{
  "arch": "transformer",
  "model": "CTC audio transcriber",
  "dataset": "short read English sentences (LibriTTS-R)",
  "train_examples": 26041,
  "noise_aug": 0.01,
  "time_shift_ms": 50,
  "input": "waveform_16khz",
  "tokenizer": "char",
  "vocab_size": 32,
  "norm": "layernorm",
  "norm_position": "pre",
  "hidden_act": "gelu_tanh",
  "mlp_ratio": 4,
  "head_dim": 16,
  "fused_qkv": true,
  "bias": "all",
  "qk_norm": false,
  "parallel_block": false,
  "inner_norm": false,
  "wave_strides": [5, 4, 4, 2],
  "subsampling": 2,
  "layers": 12,
  "width": 320,
  "positions": "relative_bias",
  "init": "kaiming_normal",
  "residual_init": "zero_last",
  "optimizer": "soap",
  "beta2": 0.99,
  "learning_rate": 0.0011,
  "beta1": 0.9,
  "shampoo_beta": 0.99,
  "eps": 1e-08,
  "precondition_frequency": 10,
  "max_precond_dim": 1024,
  "one_sided": false,
  "adamw_lr_other_params": 0.0018,
  "gradient_noise": 0.1,
  "max_steps": 8400,
  "batch_size": 64,
  "epochs": 20.6,
  "lr_schedule": "linear",
  "final_lr_fraction": 0.05,
  "warmup_steps": 1680,
  "weight_decay": 0.0,
  "adamw_weight_decay_other_params": 0
}
Rows from block 7 of a small CTC audio transcriber, named by matrix and row number. Rows with one number belong to one neuron. Each number is 500 + 25 x the weight over its row's rms, rounded and kept within 0 to 999. All counts start at 0. Numbers have three digits each. After the name is the row's rms in percent of the matrix's.
Before each neuron's rows are labels from the 100 clips, of 14976, where the neuron reaches its highest value: "responds to" is what is common among them; "loudest band" is the band of the loudest frequency at the time of the peak. Only what is clearly more common there than usual is listed. The data: short read English sentences (LibriTTS-R). In brackets: how many of the 100.
# fc1: MLP up (model.blocks.7.mlp.fc1.weight, 1280x320), inputs 160-319
# fc2: MLP down (model.blocks.7.mlp.fc2.weight, 320x1280, transposed), outputs 160-319

responds to: the word "i" (44)
loudest band: 250 to 500 Hz (31)
fc1.552 102:461481503538491467534510495514457521492488554509490515517479447522511501504515517487486487474509477497477544516474545498504526525498530473497520526470520477447530499476494470505455439507540511521513532502520468509513483504481514463508494526534525495486464493501446497495478509510436490506485518493457499522470462534531451507472516479484501510480493462485500523498491497480526510490481488515511515501521542468501441453549524552467455526492450509511508488502535512459507539466482446
fc2.552 103:505518509493543469460452477467519503504486500529505546535506525501494473453472495472469503492501481478475525529517511524507522492454481496480519530482464473513489532509517511492505477525512473497494486484515545457509502505535493509444495492530499540486493495512496566520488480469506504512480490528475536439529520511463505424480523480484500469488495450523540535525494460514467485517423502430500455454475528534525497493482522455520504480480499500498484503424510487533488456538519451

responds to: the word "it" (38); the word "don't" (28); the word "was" (25)
loudest band: 250 to 500 Hz (43)
fc1.441 092:520499514488507498518500462500483524484472506486476470480493494483520499485488528532512559508465473507494547467499473519545531477516522527489480500497498513488515495505518546483514501488507497465490489541499534492471506505488499458497507507509535463502471493497529490476526452473474516467512490463493493482513513523476479503453496499483503498488497500497482502482465514503461464481517546509513481508483529458504508527456527502497513510540543525518478486482542507446469460556482546
fc2.441 102:514498515515479519473501526506528518525467515496512500479523516517529481519527507479495509502545522489536555520545471464487467541516450478461488506500473503471494507497517526483522500512540437471451484520502491499542466518551471515467534506472460480502486501507539525524461493493442526548558476477460501508498472502480491516501493526459489458542516459503514513528548527492484500551551509478506547517546457493501517490515504495463558512514499494569508526501452499521509500539534480

responds to: the word "what" (46); the word "is" (28)
loudest band: 250 to 500 Hz (42)
fc1.371 098:486485534509498517506450509481476456464548533501461506486525498508505494474538514524432450501493490517458505482489506496542478483454500520509488504497542500436491459503464487537444482469517508490454517470465487498490527476471506511474507492527538489497503545483527486504485461463473469503506509512491521493518529498503515498484473510466514529533506529482543493472491503575506498505418487511533520512537530511543489505507476457502517506515492523450517526484535534518510519489501487
fc2.371 095:500490523520491457510522495539505538492496514479506519571486489476487489541505504453468498516483496503516521463457484527532500506526506497521521492506441526504516482492536488479534498490473481476500504501534499539462561481532483495510492476514468519483466518519530529516477435530527554462445504486491508528518478487533503508521493477518499462483506501513451556470488472498531486475508491525520503514546574480518469535528498482528520500520540519521489506541480506507503506503530502

responds to: the word "said" (46)
loudest band: 4000 to 8000 Hz (39)
fc1.110 094:505540515515502477489508491465527541474463506573519482517501568496465535503494514520517437471484464496444513459496484492488533490487479498548479454493482474511481475497484521495484499462485517480477435491500484462509524489520462505463509497522504485498480514449510474481538521535510514475511449529497466526499451510541475497483456488438512479512531443520495520501508487529493487447493496520461539480541468480524510521510520486497481468516511507516502524517525487506452473520517499
fc2.110 098:485450494498499514501509437480491529497509515510490483496516518487501499484516474491488524500450507522484488476518516489558527526516490490460502456533573482499501480496496498472533482507510500465483465481514530505477511521515492473516523460457515507529545493501461501533508506502494485491478579489480446533514528547532483493526519506507517523473546530496509501499498466540513521449486495527479480496517502558481491488485470496522497512508521511527499498557463517537515500527489532

responds to: the word "there" (28)
loudest band: 250 to 500 Hz (39); 500 to 1000 Hz (26)
fc1.68 108:481507466490467485524452497479472529541503499513478515498508475467517468519459517533554507514505543547484520506484470536505513549520515558514502475504450492524477465521482500536469463486476477492530510513489537509447502476513463543446514485503514519511518526484486479510507531476485522518509528502510492524502493471499500451490525503510563489478522478507466451497492490508496480540488501527507551509483489522535498498518500476476496489490480501492516475507516480493481465521529520
fc2.68 106:481507483536513473456492522493531503524485472532489484497522484530510511491484472488476490532478471501502499521508522502499507440508463507470522519499501504490484518449478509483495505564571531467532479492501455531527499450534507490472500464484515511494473518526530494538488529487542491521506507521506492530500511493484474557468490502512489538521540520538494522495482450500445469503520539452517460494523495502508489525447464514543431491478476494464490518520492480485533503499494517

responds to: the word "said" (30)
loudest band: 4000 to 8000 Hz (26)
fc1.18 101:488422498495536489506545500498514533481491523527457507482521535486444438505499506483527500500510470461472520495463480544516493491501503503504525499515505487522452549509470534497470483479494486537517503502485500499519473464504502494499520486561506471526515533446513477523448504515524521520542515528515475473550457499513478511495524489486533483536504487499499477508521544465530538482531486491470522462498458459558527508496504517527464476480493490502469496504459488493476500485519447
fc2.18 099:500512557504522463529505487501582515522489535556519513480516504504512447502529468454478505536518483524500487493485534471499507531492472496494464495522466467513492466508520510519507501500520478489501493510504510466492484492507493484507506487506513518523492489468474477531507513479516494485451526505471484527468487529533445494501513515504478497494548464508547545475431456529467509515525520482497471501489514521511454504536503530472509541511522504481518519490489521517506495556525505

responds to: the word "she" (41); the word "was" (39); the word "he" (35)
loudest band: 250 to 500 Hz (43)
fc1.704 102:471517514514496505512489499541508477470468533483513509479506533467484517527502495548548515492497482460509480483505480518495539526467507510493523488515471540438510509462499489519508517490434507493516503483503509495533507517462528516479512517466502472541444505497562477502499492508531458491490453459485517519523507514488498496501506492503463536505489493499481469471521495483548461520494491498520526435497485495514531495481500499519536507492491549486469466524482505481504483505483470
fc2.704 102:530522523562474490532477466455487553498510481534463490490508503550494484557515517530496479566547485501504509482476494489509509497500524452476510464511528498546497480498488464496475530509502531500479519487508479530477487485506482475537528475497442501506518450495570523482507482509507494514495471498486478489486515499494519538484508493497533475536491492496499498496456497500508519503529512521478477503503516463460535519487479498482550504536490510506536509487476487517510507501507485

responds to: the word "you" (46)
loudest band: 250 to 500 Hz (61)
fc1.55 095:510514467508487497518459406531535495495474537528479516484505490489483488542489485505496499452516492531481468493517540514447512505503483518513492471473498468509514562438535468490510518504557512527460503503502486468505447458488526490509516489491503465535464501495491415526523489517534457513478482549478497474480462477511475496476479470487518504537485518537463468517500522507505519460489535456524496484511492488495516496495437532511477493495520491513489460535458522491486513512477481
fc2.55 102:540541523543527516447509436488499493512556487492500508499505499519492473470478516518499530489480436490517490526487448548480532501519468471498461535487506496526507493540500532526485464480475535495527498498479474507465515519504488541454443526463522484492492496536516511480505515519491520469467510453476454498528520502462471488501525523508505506455492466509508536502499515559489533495516489504485483500506488524509495561484492509471505537487513490511507471521490551523516505514523479

responds to: the word "with" (39)
loudest band: 250 to 500 Hz (54)
fc1.322 100:462457502467492461491520511461480467511521504513495508489500482488518472476477489512499470510493491515458507493511478502515522466450524535482501506502522508520500551511460502501519487511487500456446522532446530441537461496516511565551540469459473510537510491522504516514491492536489533465542491502487542507506472479536536520495506497495483478503543451493521493467511517466481525506540514484481522496540469510461471504483523473544485507520481468436479467499499489524524486536488506
fc2.322 094:543478502489501472484470522459499514476552479465503459511496502457531489501475518479486529475507462508492492525469496493534466514492507512481486518491510501493527471500500525543506518483519515483474484456503483505505543532496441473473511470503476468503496480458520525548476504467542514481464518469551500555506497509467488542505519491508483502496495544510540479488484475479492530550471520507532509488497521440524469503498499504495502487523482474504500507507528526536482466510463452

responds to: the word "what" (54)
loudest band: 500 to 1000 Hz (38)
fc1.712 100:484450484493518503474490558519525502511499477515534529451478542517534497457519493522490478540501491502505469444494502488459501484489535487478505494509510462491464524516492504507519503490486471462556540515519560529480493502452471518508529467498501493465489508473548475531495473524450467477475458538477476519486497478479472498551506471529470536482494529504514510511517501495494489550556506518507532470526531527512576495501464530530495491561540491497483474485536468474519446485497465
fc2.712 105:474510556508492522466561531477503459481498494517486491484503525481524501498459530481511509501500468483546520451494461482479521520522459472536503496480500507520525495509499493513478468499498455485484522479508487517520491542433501505498489489487477526470483494515471505520502536499489460512519537481531538506516487510497469494498487525505517503492537508499503513539547512480501509482494470484472479530528528516496520498546434502444493488489508480530519492512503521459515532502534580

responds to: the word "she" (40); the word "have" (32); the word "had" (29)
loudest band: 2000 to 4000 Hz (30)
fc1.73 108:455485473519484495518508517531503500484462488554504462495489509514499529527470483521551465512495464479506502516475473506479517490476462490497491514514551500511464516493538530522530485495483506538496527533502518504481516457483509462543482474531486489468511479466468499463505483537487545479481492482533470551522538495514523497508491509480462517473445541471488517511540477491519505491511543486482489509515498436467478459472530504515525485464501520498543525545494530482461489497530549
fc2.73 118:494497509478533476486530512485522534538482536561477462509484456470489518498459487486493533486508527474546480468482491472529530517521478480520481512527471504537532441492493472521526564500536481506510486517472476498526548485515547514498517483522503511475488506495463488495501483478468491481446514511466514471464472491554527512459490501529507504507466492500503497485486536528489454532521598476455540482506496478512495495524501482500474460487507478512502473519500492472538504498549491

responds to: the word "little" (34)
loudest band: 250 to 500 Hz (46)
fc1.493 102:502504483532496483491493530508487487489500469496475536521475494466489470491458523466561493496496551518480475498509511531504471492484467462524510489493531493512488524501524489501511509494497501489581480443459461505530465516500525559496458518537505534478459461496505475477508511503484455422517460492523459497502510501482499492505467483493518481511534489456539520510524507520489449472444509508486505488511532537486513522489535502492523459528484531505534510515502546508468500565500482
fc2.493 104:450509533474505506478512512519496489452481528467522516473538539539512533483491484464518516541508520498455467497494472473477504557472544524478463485464465490464536442510525510500467476520501485506457523459506518455487461492536519531509517501518506501513464479493474497473494489445521515487480478492525502551503529527476526538481506494554515538534492501497453495448525501462497486470500480508493519484522525509462500525491491491525498469511496483526498495525512523493524518480513476

responds to: the word "that" (32)
loudest band: 500 to 1000 Hz (34)
fc1.346 102:489482473459503497526513471506479518560442469521481500464519526521488542467489511532510494527508476481473498501513510498448513502526490519495464536446472485476482511511461513516512513479530485500502500492515475476525492515514455475511508476479496504432490538492486497461505482516500513496471506427542461488523524507458541549500496479502497516476488521489524475505520499455483491506481515517524556514507489510548521513541485459489538525518528509497540457478474481496530542458513459
fc2.346 106:477529486512482504484510500527458547482491496508504501478500472507460482522510519510426534510495493505498496503496525500475510484512506510508551517475538478516518503505493526499511498524498515512534534470492538518529500511513534503494517506533473524485455500491517468525507475482457479517497472500503476522466529497523502514459486513505544516470463423510522488485482476475453507533499484491523497489483483459482513533492528457480562483467510545502491517478516571487476489508516491

responds to: the word "the" (64)
loudest band: 250 to 500 Hz (49)
fc1.157 099:505494518512503535484482495494500493490548536464482502486521484503529490495504487493491478533506504507480470512540498515480512534490492524450492513531495508498498483523516458499517453437538490545484473485519479521489508525518485522498524495523464525478541503499485518517520535480493511482429447464474480458531470487482506511443498514467493497520475514477510519476553498546525530514510486508496488501549545462512511485493504472473516524481533473481525500499487435490548467497492466
fc2.157 095:487479513497514486524469518509550502490486495532495514509542510490492507505512518497503521506486458522516497525474501526512514512470533516525459463493459472514508508487549515480494484541506478511485533469455477467482524460542497510526499497513522486432476524493484524508488462489508464504470450546517526486476494486494505462471506515515537514495492482495453484502497521436489544497521465490470517487487498502488477518443474522492463459516496497506521478511531464513500483511505511

responds to: the word "very" (27)
loudest band: 250 to 500 Hz (45)
fc1.109 101:495520464504526444475473512470509504534547476494465509516513493494521522476547516510499472410516495485494509463427472473525545491502520462480516505503504475512479523516475488484490466472441508431529517474494507497487513475437463489529482492512498459493499455528502503486530523531492493462494489480519493479517512505478512479509518466539530476495491527516528515517483506484515504451480466509507516471475507493478502494490479501476510501535499490522503488530469484517484493478479516
fc2.109 096:486491511445466487511502470514499500519528546473501467455496494505464487524534477528515509491505516549510464512512449475529480529508517497487476516509491523539519463519469470513523502529479501530480474456534506451459499530514504483460497538497499520478488506520475484477511499468523513458496483473464461475491529445491454470484519494494524533484533513454486534484519496492522511492519524510467548532514507520502516557461491503489483479504491507487514520486492539453496501499544484

responds to: the word "there" (25)
loudest band: 250 to 500 Hz (37)
fc1.512 095:499528494500502497510483542515482515495549509509472464486482549459529524508469464505546504469543487477530509490492500480492514460529496540443520464467522521511530528535526499533547527477517486502494441530507454541542513496465503460472520450534494503499508518508496505516532502498546533468526544507505479527507500479487550499516547511521510507484526501501499485541485534528481489478513497534539484465492459520489503486468505530478525522482487496482515499488484504521503480554532494
fc2.512 100:515503481480489485502527499530559512475527518490495479465509490472493469504494522501517486487468501465538516442508501494475490517507487483491504521499475497456516488519485522556496555507527511470450539492513533499479546497514507462513510463481532550481465497546529471475528485510481496524467511491474555506453491485521539510494512526477515467497498485489525485509496491535527495526517474516494518480481481494506482520471490440478506516572502459517513487473500477512540472529488517

responds to: the word "good" (41)
loudest band: 1000 to 2000 Hz (28)
fc1.395 103:469492514564511520507502524536520520524496486526480492525464537466497540528509507499494520509525445484483514499520474533498509462514543526482526515461504536510490503461509530501463503471504448458452449549485500503499497490493486452503493481496499527426528502475522540503477499486475491457519491484515541453508500494514476519536522497491519488506504487507462471495492495444488497533512542503511514492490512493473480507477470543541522517523474486527493445495462500489500491544520509
fc2.395 106:490427482504453535447475520507541513525453481497505512468487502537525490502502524508508528507525496482525512517525505523486520530528524495456472541519528499441506500511474532485524507469520507498489455501499518507481513494531461519507494466495498517506530509471553482492492466501492485541533547491539507526521530455515507516494477483531515512513518494503507509458495515472475494512492499508548488514505565466537526511475521451506520502519467524542498527497453502494513491537526513

responds to: the word "that" (49); the word "what" (29)
loudest band: 500 to 1000 Hz (40)
fc1.161 100:459470504494517556497493496501527473506473527467509505481484493524530539476485474536492483465517496504516471504431500466496532502513494497474536465468508450481519490505480523506493508480472483481537520514514526475491528529494553488474480441477512450438500505500523503478463494503496487521520560488544507489541539536449458496520540479540475505531541518489508521552498455528513520496529526510527495477519515485507507515504524471492527467500505492491473526464448504489489466549516474
fc2.161 095:460528493499529491517524502478534525516478501531480497489506466519457487519418542474503525508465519452545505493501488514506515523508503520469464498471511465521514542497510481469495503493541506515463484516563504564476489482506534478493482529522497513514418472504477486493470466457447480501495532501461535440466511487501473490545439504538492508518527481487502502483490533489481441540532475497443473511519526484476500536490479524467522478481507506518493500486513489510523513524514541

responds to: the word "the" (97); the word "of" (29)
loudest band: 250 to 500 Hz (37)
fc1.191 103:515512536486521526503482471488430496494463496474490514491518541473474490461491479491466519541501517487479541450478535512485541489495494460510524518477497491520497495458512543511507507517474501481515501494509531512453543535462509528462512490507498485518501470523494512507459509484481507555489468499467464517537501511508477466495518496509497504516457500524510504488513489497585510470462523509497508467517499463490513424501523483521523474487494508477501472497457508521513490492513452
fc2.191 100:521501522472501487505508514445479507507486495542501547491516500530523491502503496508506474468510480515465488531564459486485499512496546526479482464526433448516493533494497474500520478507532457530533517483482475499500549536521486501525516492514500529468463505508529502518483541505514480462508507449507526517454493515458533526499563473491544480492476509502533508494540489505468483548516487500513499469501523487487473468489541510496488481502501484487513464527490463499559452527505493

responds to: the word "the" (71)
loudest band: 250 to 500 Hz (42)
fc1.359 105:566480530467489507508488490510449497481480474524475512458507509452498477506449489479514511483521463500530483501547510463515472493495504510519479496496485493569545484527521481538489459491504481504523494502467531484484486495505525516477506499488474447456515481479528507472495490511483526487489516479498453520495534507464496450497416529488471514487505499491528472526528488485538511501530459519502509492490498475462492532503473504513516520523518509537504540495489490485495493536486529
fc2.359 096:462482534503520504469553487515482523522492499487510527494480506515464493491474493476468478500542512511481502498470496512505524509479515484503487470510496500482515494440504484543484495480547497507487526518501472512516506512560499499539514488489461501490493491524524508520496532514501459488506488481508511465477542495499515476494511492469473451536487488527503521471504501438501473533514533503484500491519525447498476494495530465495493487508541468483541510520508536516480494525496524

responds to: the word "there" (25)
loudest band: 250 to 500 Hz (33); 500 to 1000 Hz (26)
fc1.529 104:481499459519490520541507555480455539454515494478497484482518496539491517496483521484496503487506472512487475481449497508537529516491466509482464491502524495515514444519525477510536528508491473477473494486533511514503556482478564493479506568505487517492527503514503479500507504492464489516527495500480571473477505509559502449530488484449537468465470488493480532472487474517480499530510517529455477487530486494519489506501462514503482504481488459511518540527520527460521513504524523
fc2.529 101:525479508474505491527488467534525533476500521507511536461507481535517522473489482470501480532496493466490498517512496500484489446464521509458497504525481466544484488490482495495508473507516518472478546440489479510536487486468521482497478478568505536512466493534494525495493517497512451477496501531503506488450452488495454544520493524507474510475520434439518470461509482526481494487527523515497515485508508517507490491570456510508477478474515521527455491493502490544541549483513454

responds to: the word "there" (28)
loudest band: 250 to 500 Hz (50)
fc1.271 102:466505473511482468487470482529486519500516522501484497485526479504498517503503526468471495507538530508480537510520529512478486507509487525515431478535489505512484493529537495534480523449519515498498470546522503508493488507472536496511539519510490505509483473514478456534480442454480523507487519510515510511494459515476554494507528458537500509544520470456532531515479495473542489495498494525423532501525443513503478461483503496458449506476467500520470500497513450497517498504510496
fc2.271 103:508501470491458516534492482470526491522500492484525502493490520468523498490498479517523516526477479539518475488439489447494450484534501486513508489526479492498521465482469453537487492498497522477485509470518502478557526507472467478474477521517520490480520517489521486492542484511533451503522526507484510477491507450472527574521503527546482502509514503480531513499512491524499528485502480531507531508492506514511451498520538464442514523515463513508508506516517484493507520488453502

responds to: the word "she" (40)
loudest band: 2000 to 4000 Hz (55)
fc1.586 101:518527521506474475492490501525520558484487458514509538496500488485534516524462492497539509473518508481484493495511520516446508495496501485493460548513493436466470499532509515536489516471447486504471490471476512479511504527522510582482509457520538507461489476484541472487487550493509504530446522481487529526473520505533491522442498511478520536496518481499505462499510487497485521514533492533488472499542450550502518488540506538534515473539475487453512480476491547452559527490509514
fc2.586 100:503496529495479538517526527472461526488523554522494509492476511511541517483464489482496441478511496487513530461496491490532460504528479509515532515495525479464497508484463482493521467528509484480530560496500539548486503493488470470528510493499494501495535497527511504487499528511474485511512482457471491559533538472535531524515476541481550499516499492477530520461501507446489461515524474480485515493466476483475484543498509516484525472494493481529480517448560441444474536483475493

responds to: the word "it" (39)
loudest band: 250 to 500 Hz (31)
fc1.177 100:499543484451516498541478456513500463545486521507500478481516563481522493494475459506495487512525514501486499480522526514527491478533464488518504510465468492474501482491470516541498457494498505483479550548511489470527521483494511518488497524517519472538487533489461513531476443518479469513475532490485488476460508528509517502505457492472479482515498518537482472485458509466503536518475523487486519440514454469472552497450491501497461497562459475529486484489556475469522523496520483
fc2.177 093:523475546520461528490501505509450488536521493470489523475454459524503489529516491492504547500487474492490491455472501522454492509456498488538510510522458526502506500537441535495476495508532472517534475480497458490494464469491469497490506500506481495483488483523548462483508524501477472528498477498504504561499498484500515543506528544484517465465493568488498509549504475450519500495522495521473516489540502518508455494458530511450526496504505520504505489525487497535536490521490514

responds to: the word "you" (42)
loudest band: 250 to 500 Hz (51)
fc1.627 096:472484485493491519494472491489509521516538503449546559499454525502480496488512494498524474512507503476475497524491473531437512516514502499544454514457510516515455496501470514510498535513503461500490498513457517513494480507501490513485491558544483506464471494487458510501502537461504511539489451472492470541493461481482507499463515521532501495511501515538507498487495482512512507539511526526520486469483507482498471534544479481492531494499454534508510457480509464513531533527507521
fc2.627 089:553498474477468517510481524451470484476505504482486548477494508509530490531480481522480474517505506498514515527498506494552524492460505435508476536532464486505509548501467489506485497525502477506470487451499486471534459498505482497514494468492489472479496491506528501500514523512497510499518519504518451497566481530502467460497522468513504465500502462473507508522503488514524505483500485546508486505514540503510505534487518519481437478476462476521473480533538513478493525525532492

responds to: the word "you" (50); the word "i" (38)
loudest band: 250 to 500 Hz (60)
fc1.259 096:485501491516491485531543478491540496518471484498503486474498475517507526506505481474544480518507480494497513534496505479502509485436483499519490489529516504489469495503514528465508432493499533492466538492511475490501502502477489522515549465496498502478472503527468493489525518506503502559493469489510468549440522527521502491494476517484494487512468521465479512468550488531451523490538537482507488499517536458500468476469499475511539533513456534504490518526578455501464492484515518
fc2.259 103:488515491505517503504472505488502461500547503527500439561504514516497506508487464501499494518503485538491472484482476532525479518505472521494502510528501488469538518456528501486488511490545489472544495479479458477507521516479512531532569502506481446486505522475516485493473517489513467483482481477474541491499475535534503478489489483502507477499500431462514485503472502532504501490487484513537458525529512472541505488515535521465495528522514512523462490500529565472535518544545426

responds to: the word "little" (28)
loudest band: 250 to 500 Hz (41); 500 to 1000 Hz (35)
fc1.51 102:511500493480493510484516535523477508500560537468483529504507513476490423436473503525533528489525482527521526498503477439468511522478477514506451499490524505506509501463541480517487487517491501469537506531502500504502575502472514495506448485529469451493498492535515505505503514507498533460430495482468465511496493509505530499463467533532503512482531502484478488487463484502534552504469517497510488478476524510498486524527476508460529516498502509524549501446510480509491503470489534
fc2.51 111:466488456510494441450487453472499484486505492470545485493545516472476503519520482471519520494488501483473478514473490506493494526539529520539476490458472509482485486538532517506515452486480474486540524497520489482519491493548552519472524461493506457500467496504494496502503523490499450456559504524527512504564504487520499477519475479500537515545528498477529503434464551483538498501515481499529461519519461458536511491519527491472516504540482522475469518479467471454471453455534473

responds to: the word "the" (83)
loudest band: 250 to 500 Hz (29)
fc1.380 101:495478465496491448489525519503475525489494501500484461483543446523501515490493458509463516499527474522471454526507499550492518498514542532525420484549486505503482527561503489519490507546496470498481498563523494488508489486471505488518517488542456513512446463543468521493486476480470504476451468524501495489499496483512527477490502522458511466543506487502501515488448517496520482489510495504541499532500461442464491500447488489523513556544488504535455510541472495519535547541515528
fc2.380 110:492483510524505474492502484487520496472529498517505505484474512472547542504497550500524541487494518506535466492491500491522502504475528515493486535470464533531491517487457566476510532520477505530506487465507463513498509531502425513448519543496505498474539468544512494487486482479491514484507492476507517516474535478483521506551500521563516509471470482516470490454531475477484501552481536508483537490531497484500527526509554545492478472515506479516521496535473494515463445477504505

responds to: the word "with" (36)
loudest band: 250 to 500 Hz (46)
fc1.181 100:468469522512486467531491513500528491521472494466469502473473479547531458507513510521502504505477490513510472511541489547476495536478536490490510536529495490460504526510474518498525515535501516471546491515504471507499459499444508478526516512523514524511472542497491533490491459527457494511473480532479477511509549514478522536527501473495506490552452457503528511519512497513511493523532495466512500493530501483475510474444487443483481480473475522474508501497514455502466493485515455
fc2.181 101:525517471498479511548503484474508475541465526486457506504486516528517504486518510501472497453488503486559489539498475501467526490505494508502522476471463492523482508474509496506472516442488477482475544475528496457485533493498462497521493519495474516505472516515513493492535520525510546481498466558514510501489514516525489510537549486519492503529513498522496513495506496465495532460504488511538569501487518503500466492504500487491488520509497488464543493481547467524431509484454463

responds to: the word "i" (42)
loudest band: 500 to 1000 Hz (67)
fc1.184 097:541514531517544524483533496483522525515555495495516506493512490506498446478512487499505514530499488488523523503495545479478512511522514517468543504493502462482434467466480519493538494494449497482502518541476499548463507518541543486489493522484472523487494516486484505457455494509520465500486517478494479508525513505508515511462478500531481474511476570478512509480510514508476505509522474488544515480524506525521527485469499460515474488451462520505496489512478528488526485483498500
fc2.184 091:474482475509512534535496512503526475476475539515486496502497454532526481481469467506489472463510490503459468508511514463510521510522478473485516489482500448468495495508473548446476501498470535535490491487516483530494510491509477472513513489461501471495502533524500457517530491474502502500513461477485524510458531524509456512510485462455513506544528507476461475517497508523492486517483538505481531505453505517509488544478479503439491492468486470515494535483494476470477525538510490

responds to: the word "said" (34)
loudest band: 250 to 500 Hz (32); 500 to 1000 Hz (25)
fc1.10 103:477553532493503461499543473476535473452489497497564526513482480452489511511516472446501493488499491499546517479549474474508485543511527518527480516516468485528500524474461522473486485545478528473487497521499491480518483505503472469520491506493525509463453537503496509499522492493528484475438486479506497490501523494499537521524440470486535499464466505529521513466515510522474478523470464440548479480512504534496491487531471507506488504495474500491506534488482476499507526516494527
fc2.10 101:519484517514519498496539542532494508522514526509455497482453457474499491481498506514485504521523494502503480511501483542554536474476487423481524512516485486489532478483515485508470447507467487523525529500413523531491523539532471516511484529551505522519504466469524528492502495493497498515452519452541496530471506511463523557502468465538495469501509539506507458524466474490483471531543507494518477477493523503512524529531515495467527475500495522519520525511465524473536448507519501

responds to: the word "that" (53)
loudest band: 500 to 1000 Hz (29)
fc1.607 093:494486528540502504527472521504483515494448509512513506457509491489517534514458491482461491487530486506504468489497503477513482527446510477492471531440500475518489465499511495517531487532489484503496490492509520481510484513548486519484455444519493509475505490488538485512525554498474474510499501439455490470500537534479555529537467479495498507527484532487485500535553468518484486460528499521550510515515510488563477500473495467469477504496542488502512520491522505451531500478517552
fc2.607 094:500510534436499518441489515521508483520522578507502486527481492499484523474505495490484486517513524529497504503471487498471558512527495445528519499557491468509521556480495495497500439504500505504491512486486540492505482502496543485514518497476459504556481517459449515510509507487475481465473498518492492517521465503549483489441496533501505528512522480517514488501489501504501528446497483495532522499506544450503501506500516520516464480504487506510422563500475500539519499533477504

responds to: the word "day" (31)
loudest band: 500 to 1000 Hz (27)
fc1.725 102:526498510504496446465516509509518472462489495512513478514528504490490457525470504520508474490449501458504505510468478484460487545478505513504523488514520495489500505500525486478482459506494512494513484527485532512459503510466504545513497502515463455476501524540462553484514485451520516479528524444513526477481499454511523530525514498521507519487490523506535498500494497427490511532517502530468449499529490534498437491449539476524469528491519452494455491518534486505519512485469495
fc2.725 100:504490528466533499476465487535527452489521536500511497500501505518507522524448462558510504455508473504481514508495478506512494471530473462488517461500542496502456524489534534497502521484475446487520494491512489477504518460509476492527499519463507477500459462508471535524475511508517490497508507517500473509489531533524454481516504491465483552503480494503482469496514495457482542535481519472496548494489471512503511462506558510493481495505480520466467486524515506494530478512534486